From a checkpoint of a small image classifier.
Model: 5.96M parameters, 64-pixel images, arch caformer, norm layernorm, activation gelu, moe expert_choice, num experts 16, patch size [4, 4], depths [2, 5, 5], widths [48, 96, 192].
Training: adamw at rate 0.0014, batches of 256, held-out accuracy 84%.
Data: trained on photos of plants, animals and fungi (iNaturalist), 155796 training examples, 20.4 epochs.
Rows from block 7 of a small image classifier, named by matrix and row number. Rows with one number within an expert belong to one neuron, the router's apart. Each number is 500 + 40 x the weight over its row's rms, rounded and kept within 0 to 999. All counts start at 0. Numbers have three digits each. After the name is the row's rms in percent of the matrix's.
After each expert's rows are labels from the 100 images, of 14848, where the router gives the expert most weight on average: "responds to" is what is common among them. Only what is clearly more common there than usual is listed. The data: photos of plants, animals and fungi (iNaturalist). In brackets: how many of the 100.
# router: router (model.blocks.7.mlp.router.weight, 16x192), inputs 0-95
# up: expert up (model.blocks.7.mlp.up, 16x192x192), inputs 0-95
# down: expert down (model.blocks.7.mlp.down, 16x192x192, transposed), outputs 0-95

# expert 14
router.14 084:509538528521537437471474558544541434476486479540436460467542543470552483520514529489541468560507453458457476464465474510502474554443505502494575514510478518507457530457522453516459511545542475510432500401470536531569525496481482475437489527534539518468458530558561517492540427496544468506
up.8 100:491489551547475477441560490510534513548405529479489470501502534543424522402476530453446481564442485526474515509509489504499461495481525524534505453498565440572499483493504532492529447495551516422518537497471490496459559499491513480568530509520564488546547512475494447483521489524532551439
down.8 100:447490515441509405491469490519550522508405514501537527484397518543475424575497555488531466579498487526545455467471530563463545433515505557509473519553555487492473490515452554476544471457472424503437478500506502468555473559568532535502513517513492444428472555466497630501547473517493450444
up.9 084:519398465481480518473530443420473538524525523459567529569448517483502517471451545506495499462527520529553505532550564449447491534543543452543493488484469491518514562519462525544545485437479432471502464504492444486450474466515466486514488613447518414564536514472483469542404503576498549474
down.9 069:456443571524438440531569523490503529478512507472499484496488526518560425453473544535436489470458540515486582525459506454453519559439493501450521530504521509531501509481575470535491496473556436445535444516493527464520464528480531516532482446503551532476497512528425545520510576493464497452
up.10 087:479543460505521502500460488502507480487506484513481522521502554508626550530459450548487514481499530473464490480488457478531483572523482533448527476550403509468477573407524502510516503495453545549566551452456575533545475555435470523512536507518521545534583553609481500465541541497458488579
down.10 091:503520503529532515484499535490512486443549427511539503438498513409503540495521432562549492498467533396460524475462387502498548494520541507473505529559518527474520475457552450496457473520472546514498455525448495537501439486470574492431524447485517542494485455502439510517457494499471469499
responds to: class Aves (96); phylum Chordata (96)

# expert 15
router.15 093:495509482499499534546503474523418487448565442442494557480497492511492499517475520525508482501424535467465553432553495549520520448451531460499440556539506542443499570485551515548509532478470523530514549497458545494497433455518457546475556449460558492527474505494459503491469481536430493543
up.24 080:533468472563527469415518583394524541549447523591545425531530473464499467452567509503471507505612467493522491534427542515469498535540472482540569436447456462445506458522433464489465429559554478484466462476541507525462486517522476481513444532488517523511539465503560499469437486449543495471
down.24 084:507545511533490553454501571526520507489470480546531580447531548471553451505458504460458481471485517545445469484441637481518494512485500556469529521546437506447496527472511488515470512439469486548442475474492555437512475461518512511496515592480434550502517465558423526516511540539510551517
up.25 100:538500549491632543534530544442508431508494475481472512508581438447472465481530521422515555416517482498537539485491462574575410534451474460582505491418507545445506487534475472475462496517500516458513454404524576496494633448545443455516519488466501491501460512467487437535528429499449509578
down.25 101:534563443479535492533518491496545472434526441550538512393468500471468472549488538422501505462446555504508556540461540480466590452483522525534443434522455556498487448532522474507481547562516470562429454514499550536562464466546487417514576536450464526484527499490505552446458474490493510422
up.26 091:520504577498524454447489546519508577519437506527474495526509535543514542495511567516534434513528412545501441518497529536527511473550522508488579478464525499541463453510486495422520537519579437512437488545537469482512481510472585480511482525605521523518478479479549563422531495500600503481
down.26 070:444510460551446547527519549496602453447481579493498442397567489495502518498531450496513573493507538529483484486527587522509522533537399514477451503556523541456572514511489446502442530519497511516495463556568481504552531436469569463489451565521424565405500509518505463486517483492508509495
responds to: phylum Arthropoda (94); class Insecta (79); order Coleoptera (27)

# expert 5
router.5 081:476499516496469453481478552555568493446440530539459489460542507505519485583499547461472454545532515499479400476426469478508471527483485531508466537499529542506471528487556429492445435469511470470471431483458513442531515562552539494529505472535504521447499561573473535537547551525558494445
up.0 122:551475517452504480535493435494482501476520530362450453519443461518479508507414418451524435509440509552487545482511502411508460516489494510461485508539549523540448550486522493585480474437526512463496511444474384450486463498498539471564528486464462457491470519493486511545523503538552476453
down.0 107:541512517452530464515495464499580543467462470519526537462448494538517521550477502542478518486480529519557497527552487488548538429506567549496480498521473533533535489536457554466549572546514518489468478503497490456610508505563484416477516412503493465482467485457509602429435459485481453496
up.1 096:511471515465494521495551410525509510465440393506475501487441472578497481491471456550487402499505547568444432509523538377471481527485486502434467566547577567515484627487517499501553496516511434484468455498447406425522502509503556507573493512517424502483485551549472527468498501502504442529
down.1 088:526505516455512506587547463546550499426500468462498495522465449515462506487496458536525538472410480516526579491569497508546552431525525516415478489521515537536582454505496539526500540528537501482485485543535509573599558455479557468456494424502445494526495549441483508464450461472471506535
up.2 090:551455539470467534502576467502505506457449422456472511492468513560534495523395504494460444505503520585460480515541525397502513539507501517376467571536537554516559594502490525533529500496462478488455477520471444443515507496507528480555521500520416482509492527571447518505510540569514560516
down.2 083:540495491436533514552537460494569528446486496467535533531483457553488491509486499502488521462447501511525561513567451480520521450539528498421478491500510540542568477515487496505514548532595517472499505532556475547610511472477500478460523405500464503544498537426515506465456434498461498479
responds to: phylum Arthropoda (94); class Insecta (92); order: Lepidoptera (32); order Hymenoptera (29)

# expert 11
router.11 125:538542479448489573482462502532447559500515448523518533588538522559498553493488495563489439460480509530455447529535507535520460473572545497445515511486456480515516518483457528461577525494467529532523557482569471494491465468475493530520485509568486501549520447491483483422485514516537531557
up.0 083:607487424396462515523524450484463570479467476479542534542447481449500498508492543507477460452553491483494466606503569421443515519549491466492471453468511535538427524475491454528560570414526452500432480508537436484533464519539475496548495534448523475580543510493531470488428541537602489508
down.0 080:553502516461550556539548478452476501545543533483562551528505522485516538531514440522468470481478496462489489587463496466577513533516449505484511493454459515588505485456597518449533473511520514499561445511502469559546485509507520426470513494530513505532546498481414482516553554441381505559
up.1 085:518467425498445500477547472485497515534462498494553499554443551467492497434502495543441489527478531548530529518584573444420565488560564447478489508569482409464568428492460579539582521508481497522488523498511469541436474463462463518484508583442508461577501457482527509530414492500530537500
down.1 082:539551539497501423450513506490550496569470462570527511453458543505487528555423472489462464526538518529502462544454507549547506485445495533549469433479468494561509488488495523459577464569479465474466525391480570452560432623552470436548523479485488469471577486467550519473522510486465513511
up.2 108:526505497453514579563494473517470460503569458423489529488524491460435515584490493497577499455438522554523500507566508574534469425499517479506411486515523555505490508527455563493539484506440533499513494524508516487491508449539509504522556503494502472461389458447449519503530492515450511535
down.2 110:465466547461519502540520445541463533542515479472502562532433476494558453482529518493475513538443548475577534529500437496509520489495517522486512534558517472503535480468531560499552497421509526459491492507522525477466502550538493495548572455506600450559439489471488564550488513474458459485
responds to: kingdom Plantae (79); phylum Tracheophyta (79); class Magnoliopsida (43)

# expert 6
router.6 095:457534557531539435549468504470431487503519543432512532599545477470507549458465493542583465450499434539457527444479492527494489485512515428497531436529578538531422552452510457509494463512551453493546483504441473480452447477439564555545535534491545534505511592459446441464508486497438428500
up.0 099:492451443542433489451537488482458543510539545493516541438442518525607476471472503484481471534518561467478469512539501436365559513522548506434487498533511451450515523473510505541538500423509475549454489588475479440475479512463492541483533479476518491478505474540523513531466570601511529467
down.0 099:481461545511482463469480508479464571564505490546576503464470507558462450528556517540512418561584505516569417498458530573521549445501497480468466464434549483508423503562491507456596477495485410496488508515498492488517462540597520512450457510505478453425479455458484528447443497519449460499
up.1 071:497561608451527535520498484499531565460449473473518482537529443561552533489472465549463527449513445548479511449479520474542430516514448471462522570507438510575517548531514511419506514544512519494487497498557468510541479473494511448483370545608443538544469519508444502467527488475474514535
down.1 081:480512520502600520435538483500547522474502416488513505523485497453506562473431478503485538561477562404435586485542347551510461513500570490499501528579467422424588507481452494493482535514506573487510459490502502490480459511453426530430514403488523539521495500569486532580485500458504524527
up.2 098:483548504463435472515455450585623450497461574475429492497496588449383591529469585489527460481438492571504490499526518527501509449492544540548466436535514464555516461512517519471513484445512489465530537483496473505526538553488449475498504514505541470506511545452555508477531507476503544414
down.2 100:524468487483485551505541432550483516485470449496449502538470487487488480421514423488461545536480548458484560507514496478452458477413475494555509554484535494506521547506549477542535516466559538455507524390472540516476492539441445477567519483441474463579542651510527435510418483495512508488
responds to: phylum Chordata (100); order Charadriiformes (29); order Anseriformes (28); family: Anatidae (28)

# expert 2
router.2 103:464470535500454448486514526463516564581493538438514473477539475500511512516507539537581503537559479556532509578503488532496559548591478544514541455471522500550454442489436481472567492513546511474524475549539459534534441475495561468543525495546499474469503464458482547482529533470517515450
up.0 116:540467494461492575486540428548437498442494468495453505491458463582519510523479415552434457504459541518433462517539519381474495503549491494434441621532500551504505562495500529523518535485432517511504518496481444424510512523484549541528467513514420502514492538618464517461516531453509438578
down.0 131:536457475474562558493528464519504460464547509444475536526470446530491479525542448493471570522469495438531543482534429476502476528447477482500425556504475538471575540510515529543465559479490579493500529448452504520506568487514480470472499414453503461547443518508456493562472463453475459515
up.1 107:492591521489539509507437527514541461536435493510496470530542523449416555488533497448524544460491448500497540495464476562604479427485492505577546412470443478484467459465511504452490494569460556490561568455532597572480547529500452487460542495505497492498514492450534477514524437395498499528
down.1 099:435531542595495471514493548530534513538488476604492473478526541434484484413518495528463567508492469480454502508487382503560422469400505497526527557521485444493548443463577475473514498511569508489512538483532560496470500514499461486506538384538502565557520521520495461509486446464517519470
up.2 125:526475534486498512443532487562501507457433479496461543490466471537549527499472463462389510489514528494460494525497442512533516535443455515460428529550491520523471514414524517472515529460483563484487479469480543475546458576486514490562541455517478520522566563569448497492534546489535492524
down.2 143:514448497522554553477547511535507502515492450534490512498487463482571458484507482511435523548531538370522537511467357456502496515435457474513439548533503502492530511377492446525500558461500608456513470467498530459542521570491455460498546394458529475508482515578470482531483496460477446536
responds to: kingdom Plantae (92); phylum Tracheophyta (92); class Magnoliopsida (74)

# expert 8
router.8 087:494421512496464515449563459520551537467456562535466495480460518482543472423493500442455558534541519480455514499462460465445490545482468557516458492489481496550524513484511457574468497454511536439520462482463525451533553567477461441557508485499455540514555570519492428541516557539531543453
up.0 086:516493527488516550447511509438514477582466520519503487536522505385464490416517501436515563472546471483518574582444504520500501482513478498576504413505514488490493429489455489519508491519477524472518505496549524549454572509495461477481496534424511473533515501399568438554484485495482563493
down.0 086:520524469478537522458502522589540493494489502528477561510485492497405482441450506483468522472463523393475573506507394480467482440500524553542540515508533524480507525444514413560458455454510613504405521487451536437483544503485461434554525447418498531547519517462467486505500453543519470444
up.1 110:576562509458500466497447486536486465486491505418458502551507491544459588570458427490526500499482441556488488499558489499594474494503503522463452523538499511515479469483428595479530555452430506488496537437509487454504487524500529513542575494510468440481493490508478529466548550508561449509
down.1 100:493484505436518467505451444525536516524409498461480519561420490474486543464530484579452492429484470500527550539494429495494436447532558497525513477490449487533522517386492479452544535460544568445521491511532459433575473577474559464488558481507506459559522564497513541534517524436504427451
up.2 099:523513531399494489569436413530492471445532491449468474531427470487476524615447525531542432481389545578491481509511517503510464488467503514535505492566500574556437575513522502545511435506507515472506490499499442462520472518511488472527465508488558473454458526482515547488517507484496489488
down.2 115:492458528435545470526488444500505532390496486526508431517454442579468471521541502570481472530439534528516515482502452508492558479474526512465528541503474497529457562569560506474474489550516499490481493511576491491510513549514513513455420394547535499487469571451521582489490458476468438541
responds to: phylum Chordata (97); class Aves (88)

# expert 4
router.4 108:517456545514554540480519512458539530471413482525494533474517466446419479450503553482477508504501510473508519586513503591489470499487464448555495456472510558514429481545548422522493586519562509458433479516514515496560525497581482438512481484480491503538562536495481435441514430476549504442
up.0 100:539487448513435521508522541524466387518557517443508549470463476466507482573465516470504534489510477484569487489572489506473510486492566560492442538541508467414547462502472515541477513413450475542456562484468525500485489442540498502499552509459481469436453387558461511612512515538498483490
down.0 097:478534467468545431501505479459480538505485444534531512447460460449509540527539496544534479468530524461599477532525468542482533470534564533444506518502467498463501441484470482427550498564539484553492518592546530569546479501590533475507539456544489414503484465506491568494461487514509523515
up.1 106:493498409553431501411530510532459472564515472485519516481418527522517469507482479544482521548537530480518497495584507515470532474518585516456492553589525433419598466438485537506562501523429525543474587486453559546465483519497490545484529482472479450512525444571498535552463487461491484512
down.1 098:432522463499506420457492507528457567565470486526542504498418490482488458484561486550512498522520505519577460471502488542431505458562547514492555535543523422425524445465494523486524437514544451528461515564526472547448446533523534559468543521488522439523458444491489602533459466485526430470
up.2 109:542496492466536497550417506465391552458546426472563511521494486489540465557542438507593428474541481481572535445447500502506545459500479477507527530466519505485446460497521437509481506526474443560482499506514473520476424468529582533469478527463483504452413465494510530500476482501507402551
down.2 103:579413453454491478495461489429439565508485445502529518538490453468509462530495548515516470521558477505572489504464487495484508487464486449512442487417541542448426576534429393474518565488558436496531495448481443463535438499567518485498500532432458455510482543515520507536463487544504446484
responds to: kingdom Plantae (62); phylum Tracheophyta (62); order Asparagales (30); family: Asparagaceae (30)