{"model": "image classifier", "dataset": "photos of plants, animals and fungi (iNaturalist)", "train_examples": 155796, "image_size": 64, "crop_scale_min": 1, "horizontal_flip": true, "translate": 0.06, "targets": ["class"], "num_classes": 15, "arch": "caformer", "norm": "layernorm", "norm_position": "pre", "activation": "gelu", "mlp_ratio": 2, "head_dim": 64, "fused_qkv": true, "qk_norm": false, "parallel_block": false, "inner_norm": true, "moe": "expert_choice", "num_experts": 16, "moe_every": 2, "expert_mlp_ratio": 1, "experts_per_token": 2, "shared_expert": true, "patch_size": [4, 4], "conv_stem": false, "depths": [2, 5, 5], "widths": [48, 96, 192], "kernel_size": 3, "mixing": "cutmix", "loss": "cross_entropy", "residual_init": "none", "optimizer": "adamw", "lr": 0.0014, "beta1": 0.8, "beta2": 0.98, "eps": 1e-08, "grad_clip": 3.0, "steps": 12400, "batch_size": 256, "epochs": 20.4, "lr_schedule": "cosine_restarts", "final_lr_fraction": 0.1, "warmup_steps": 1240, "weight_decay": 0.1}
Rows from expert 10 of block 7, named by matrix and row number. Rows with one number belong to one neuron. Each number is 200 + 40 x the weight over the matrix's rms, rounded and kept within 0 to 999. All counts start at 0.
# up: expert up (model.blocks.7.mlp.up, 16x192x192), inputs 0-95
# down: expert down (model.blocks.7.mlp.down, 16x192x192, transposed), outputs 0-95
up.66,163,169,193,215,215,256,234,247,178,192,124,184,165,199,133,186,192,186,195,176,142,220,194,178,227,217,168,323,172,115,214,216,261,211,161,156,225,195,250,225,206,198,183,226,156,121,169,144,295,207,268,268,165,153,241,186,234,173,130,262,151,233,182,176,229,194,195,247,184,178,204,215,207,233,152,268,282,216,135,205,262,266,201,192,209,201,238,192,211,101,187,182,147,174,101,320
up.67,121,243,277,217,191,172,155,235,158,200,331,122,199,183,245,199,228,223,168,196,299,222,290,173,241,209,186,223,119,265,289,194,212,278,183,139,107,189,239,233,231,205,269,151,181,252,241,99,245,196,161,143,201,313,201,221,213,257,133,213,168,226,154,152,133,219,105,197,149,264,206,253,192,253,185,155,224,155,212,233,242,221,197,200,219,255,258,117,247,254,164,234,177,155,237,186
up.68,199,175,125,203,134,194,189,239,197,187,199,228,214,214,256,190,206,189,181,221,140,258,226,209,254,232,162,218,181,170,219,259,206,225,230,144,222,230,245,181,175,251,230,314,195,220,144,186,240,155,192,133,261,304,176,240,157,219,191,212,214,176,210,165,185,220,204,229,284,120,199,189,196,157,240,265,221,200,150,229,236,179,213,165,180,145,229,193,249,189,164,274,208,221,230,190
up.69,198,211,263,189,214,177,183,199,200,162,281,189,198,201,192,214,230,260,178,214,235,196,310,173,247,216,248,168,173,237,197,280,191,234,220,149,160,178,247,240,170,190,285,184,123,225,217,177,233,148,197,197,266,239,205,227,162,161,111,176,194,194,156,108,98,204,104,213,178,240,198,249,171,199,237,151,192,184,200,258,231,205,196,194,172,247,234,180,215,252,183,201,203,179,210,168
up.70,191,264,220,186,254,267,245,182,240,202,168,174,144,196,168,210,151,210,224,258,169,231,172,223,180,197,259,227,231,156,152,171,188,212,125,203,203,180,185,228,209,152,192,218,187,138,128,226,218,195,208,282,169,130,224,217,242,188,179,158,218,204,231,257,238,219,230,214,238,142,215,222,293,167,159,264,187,203,153,159,317,229,256,215,199,211,186,223,162,86,278,165,221,213,154,281
up.71,142,141,254,247,217,187,156,349,228,149,320,165,234,192,266,190,223,159,147,204,152,142,214,137,148,203,348,149,170,304,282,255,234,190,233,230,237,156,159,257,173,188,297,140,125,196,297,190,203,152,203,235,221,227,160,246,204,193,238,200,154,243,266,237,110,203,127,238,189,261,211,218,199,222,188,100,115,175,161,177,174,307,178,195,225,223,190,213,178,223,161,169,206,169,282,117
up.72,194,229,229,200,173,119,169,169,225,228,270,193,207,193,242,161,219,209,210,175,277,210,277,210,276,150,241,196,238,171,252,207,239,226,243,131,169,153,230,204,196,209,206,221,237,281,236,184,186,231,206,109,252,215,191,186,170,212,175,214,176,186,196,123,146,203,134,218,176,216,189,214,174,234,235,214,202,187,266,232,215,230,142,163,181,192,218,234,258,248,206,241,238,200,233,124
up.73,155,152,268,197,190,208,201,273,135,187,301,167,162,206,240,183,227,211,136,172,217,182,257,156,213,192,250,210,139,256,274,177,237,227,218,205,151,224,189,232,196,214,318,140,151,213,223,107,265,197,192,210,248,262,223,234,180,216,216,204,175,209,184,191,55,230,100,212,157,257,185,241,170,200,188,144,164,181,176,220,205,199,193,179,207,279,238,165,210,252,188,207,209,186,263,140
up.74,152,122,258,197,243,266,216,332,158,167,223,167,192,169,154,206,211,162,131,188,185,199,184,144,169,227,239,254,121,223,258,215,240,230,181,197,227,203,232,201,187,191,230,164,170,109,229,153,290,168,241,299,189,230,268,280,294,168,222,230,178,257,277,204,155,236,112,239,182,214,190,233,240,189,198,220,181,190,116,200,218,219,171,210,237,248,225,148,169,168,143,106,166,155,201,258
up.75,154,175,221,256,219,293,185,294,221,178,248,155,267,200,226,188,202,177,145,207,195,121,142,185,104,201,298,174,174,296,228,224,228,145,212,245,280,194,108,242,208,183,214,151,168,181,255,217,160,209,196,212,160,192,198,161,210,210,231,207,149,258,173,347,195,219,216,174,184,311,253,192,262,241,195,52,140,194,164,152,171,262,166,209,295,209,142,269,101,197,193,152,166,155,297,201
up.76,181,115,190,218,228,209,212,288,185,176,188,240,173,214,177,242,198,196,158,144,157,226,201,159,197,218,206,269,156,122,275,216,249,166,180,168,245,165,232,170,123,234,183,199,159,136,171,167,276,154,296,251,191,178,237,228,286,151,247,232,204,221,292,160,209,198,154,241,174,146,219,227,191,212,212,242,220,231,139,197,187,246,199,225,222,187,216,176,176,168,161,169,194,192,160,229
up.77,190,118,125,247,154,183,200,174,145,193,156,228,204,228,220,241,196,208,202,119,205,173,199,176,131,185,113,240,207,183,263,187,236,147,175,240,180,220,222,140,108,228,169,229,237,127,172,164,216,248,246,130,122,202,232,188,212,165,277,222,217,172,195,170,225,218,226,192,113,181,195,151,179,238,134,198,250,216,184,243,128,184,196,221,254,215,210,200,158,206,116,218,237,188,165,186
up.78,247,143,159,225,113,199,172,262,193,191,151,245,187,219,251,184,228,193,199,145,162,250,225,185,165,181,200,218,175,199,252,218,207,181,205,215,245,226,201,164,118,202,212,215,198,172,138,219,251,175,190,174,239,253,197,255,185,196,259,201,219,161,219,218,171,171,234,208,210,153,173,179,203,173,196,213,188,221,159,195,186,171,203,220,215,170,203,224,169,195,179,192,252,240,239,159
up.79,173,211,199,171,182,221,235,208,196,179,177,130,169,192,234,145,182,173,181,229,127,232,164,175,302,220,158,275,209,118,215,204,237,236,201,168,163,187,264,219,251,209,187,254,164,191,174,171,291,189,268,267,229,196,207,217,199,201,176,226,154,238,196,173,214,228,177,221,227,125,206,218,187,198,186,300,261,228,131,176,230,213,206,169,160,185,237,127,233,156,240,200,146,170,93,269
up.80,204,230,250,235,141,187,154,229,233,277,190,176,198,174,170,199,155,230,191,201,240,199,273,197,190,158,198,178,153,138,252,202,197,209,153,168,195,174,202,206,180,183,235,179,194,217,162,221,207,246,204,150,201,187,215,148,263,197,150,211,195,181,213,166,214,189,215,185,136,215,192,227,184,230,172,244,241,252,256,229,205,212,225,212,246,237,252,201,177,222,236,249,258,239,198,214
up.81,191,262,199,253,241,141,144,149,201,228,176,152,247,188,184,200,178,248,221,164,283,200,210,275,214,107,170,174,221,193,205,211,160,196,189,152,181,243,222,233,225,219,169,197,251,220,210,198,171,269,176,148,139,268,169,141,153,278,154,226,203,183,130,167,197,197,218,174,113,243,168,156,136,271,183,175,252,230,282,273,178,213,181,216,247,154,219,236,226,214,184,264,235,209,230,175
down.66,265,172,276,142,244,209,172,221,231,287,158,174,95,152,211,98,184,215,208,201,223,165,184,204,291,201,239,175,225,188,254,119,209,169,213,205,221,218,153,164,180,207,263,241,190,252,184,213,211,256,221,221,264,200,192,147,176,200,226,115,186,199,130,243,148,140,180,164,171,179,170,194,201,203,205,223,190,246,183,239,176,205,168,187,166,174,214,168,193,270,250,239,222,233,202,197
down.67,195,198,172,120,269,178,235,258,103,178,234,91,187,193,183,195,211,222,172,136,146,196,172,163,257,303,201,166,154,181,98,108,260,201,268,193,239,154,242,107,101,150,244,186,205,239,206,157,199,187,219,273,199,158,224,239,295,163,187,226,160,283,374,158,158,202,148,250,224,189,294,238,282,221,319,245,91,198,235,227,226,233,152,225,185,240,159,276,239,186,127,209,229,251,150,186
down.68,175,215,244,158,173,161,225,158,193,269,222,252,106,256,252,219,226,244,167,153,256,257,208,258,273,202,142,175,203,155,206,135,224,167,177,213,188,176,182,217,191,225,186,252,172,282,184,167,166,287,186,165,219,180,185,204,237,214,178,184,232,169,203,204,217,150,218,220,224,141,197,224,173,210,250,212,181,186,171,121,190,127,230,184,212,235,153,196,267,178,173,209,219,241,231,153
down.69,212,184,187,99,269,167,245,191,140,173,208,168,157,232,184,192,239,230,207,166,206,229,228,208,300,237,154,190,181,178,151,140,209,233,250,167,200,179,230,133,132,184,221,154,227,232,207,164,188,196,241,239,225,201,232,207,253,196,170,228,232,238,285,152,164,186,151,226,202,197,187,234,185,184,287,215,179,166,203,192,184,185,157,182,217,224,194,165,254,166,131,190,205,180,187,208
down.70,221,197,273,217,313,265,158,297,264,206,188,139,167,176,153,241,160,221,196,218,133,190,239,148,167,179,232,155,212,282,265,212,198,175,144,214,185,182,170,226,194,181,278,112,204,205,217,245,277,188,231,268,172,211,202,172,199,208,230,107,242,245,217,263,194,110,133,138,182,294,169,257,214,154,195,168,178,228,173,203,228,268,253,215,207,186,276,165,163,230,212,180,176,221,188,249
down.71,172,204,247,146,216,202,281,205,147,173,284,201,208,157,212,181,206,166,181,205,234,215,207,258,216,218,101,264,133,210,164,219,200,180,209,227,248,248,121,241,218,128,213,171,230,187,171,171,200,201,158,197,273,264,121,202,255,233,130,275,266,242,260,246,178,270,163,222,306,193,195,285,270,219,231,218,119,167,197,126,284,178,217,188,201,277,191,204,213,201,191,175,55,164,229,257
down.72,250,209,151,189,273,232,233,208,177,172,162,109,217,157,97,230,165,210,217,216,173,149,183,222,205,224,115,218,174,224,138,215,187,175,255,199,218,234,185,191,139,95,210,182,263,187,202,210,279,156,187,285,159,193,139,234,229,173,159,198,254,233,208,240,253,207,202,191,236,260,227,225,245,131,261,210,186,201,212,168,225,213,182,233,138,189,242,203,224,164,169,177,154,237,169,247
down.73,173,192,222,111,263,169,256,237,136,189,248,179,213,199,190,212,209,203,126,174,201,199,223,179,288,264,151,252,130,158,139,173,230,201,222,166,202,172,250,131,157,162,224,183,213,240,216,119,194,204,237,283,273,210,208,209,240,184,144,253,210,277,309,166,130,184,111,237,209,176,175,282,192,204,274,269,139,164,202,186,248,179,198,175,241,243,218,201,254,165,160,157,140,196,176,188
down.74,217,190,279,70,269,239,260,187,98,238,191,164,149,117,170,114,222,163,205,189,213,137,187,189,299,230,150,250,174,161,201,134,194,189,229,178,237,183,212,136,165,192,238,225,178,226,184,172,172,232,228,250,300,163,177,168,278,115,176,198,154,276,197,172,155,217,119,214,227,182,215,292,218,230,262,282,129,190,191,248,212,195,127,150,151,251,210,197,202,224,220,237,124,217,202,274
down.75,222,211,203,163,168,260,239,222,164,191,248,155,256,177,208,136,163,192,231,194,210,173,208,254,154,169,175,201,178,202,181,208,198,135,182,272,270,278,71,240,213,171,192,167,225,146,186,185,165,214,171,194,282,254,139,151,206,219,157,270,180,180,191,314,216,230,189,193,238,222,194,242,256,236,134,155,115,214,226,119,238,181,172,235,240,248,178,221,176,230,223,206,135,134,248,255
down.76,229,175,246,128,206,210,178,150,184,265,157,218,127,164,250,109,224,174,213,193,245,166,174,215,327,189,182,217,210,157,215,164,192,195,230,174,202,231,212,197,182,206,211,263,178,256,209,195,190,231,222,201,240,167,226,218,190,217,225,171,149,200,134,211,169,197,196,172,203,146,186,178,175,198,247,248,212,189,173,260,186,164,142,153,120,175,149,188,219,214,232,249,173,223,202,216
down.77,264,174,174,195,200,193,158,208,222,247,140,188,223,231,214,107,224,203,250,150,182,181,187,216,237,154,161,217,215,197,181,152,165,193,270,235,217,254,176,145,161,212,175,214,230,167,198,200,134,226,262,201,185,189,234,218,124,214,274,203,206,187,170,191,193,173,239,156,149,190,162,132,187,188,213,247,249,199,239,232,135,151,103,220,188,133,159,193,206,193,187,184,242,172,177,174
down.78,183,248,213,188,244,217,145,140,260,231,206,253,210,217,210,221,222,227,170,198,262,239,184,268,265,183,115,219,191,182,221,215,209,174,178,167,184,252,209,213,247,226,143,246,232,233,185,208,148,270,200,157,202,198,198,169,212,254,190,212,211,182,155,215,212,159,227,180,154,205,166,188,185,222,211,206,231,137,212,189,175,123,193,183,197,173,138,200,250,152,187,195,184,162,223,222
down.79,210,187,259,145,206,167,181,237,210,281,187,203,79,205,225,155,172,190,190,174,229,207,178,193,252,202,227,194,204,174,260,123,239,184,196,224,215,168,171,172,188,247,242,268,203,243,184,221,215,315,214,218,240,211,171,178,238,161,238,114,198,206,155,239,208,116,186,205,186,196,188,203,192,213,166,240,199,259,158,184,185,196,209,207,198,184,200,158,207,236,222,251,218,252,170,181
down.80,211,183,227,152,151,200,196,200,171,216,247,209,186,137,150,204,165,167,205,195,218,214,194,164,209,200,143,239,155,169,236,245,198,242,212,179,214,219,264,176,219,220,151,188,176,245,165,203,264,194,180,200,246,249,196,213,253,173,197,241,248,185,199,172,151,184,138,221,248,191,170,235,200,216,221,206,167,150,155,241,214,88,207,161,195,228,239,180,248,218,223,217,139,199,210,184
down.81,265,234,213,199,251,198,262,172,185,91,129,159,202,249,125,164,231,202,258,256,185,218,219,226,209,198,169,195,258,185,103,170,141,255,247,230,144,213,259,162,228,230,193,204,240,104,144,196,160,150,172,283,163,140,143,235,167,188,202,169,252,272,214,146,267,235,159,201,242,230,204,169,202,121,164,268,241,207,225,254,192,217,222,188,100,147,209,180,238,177,161,204,223,122,153,276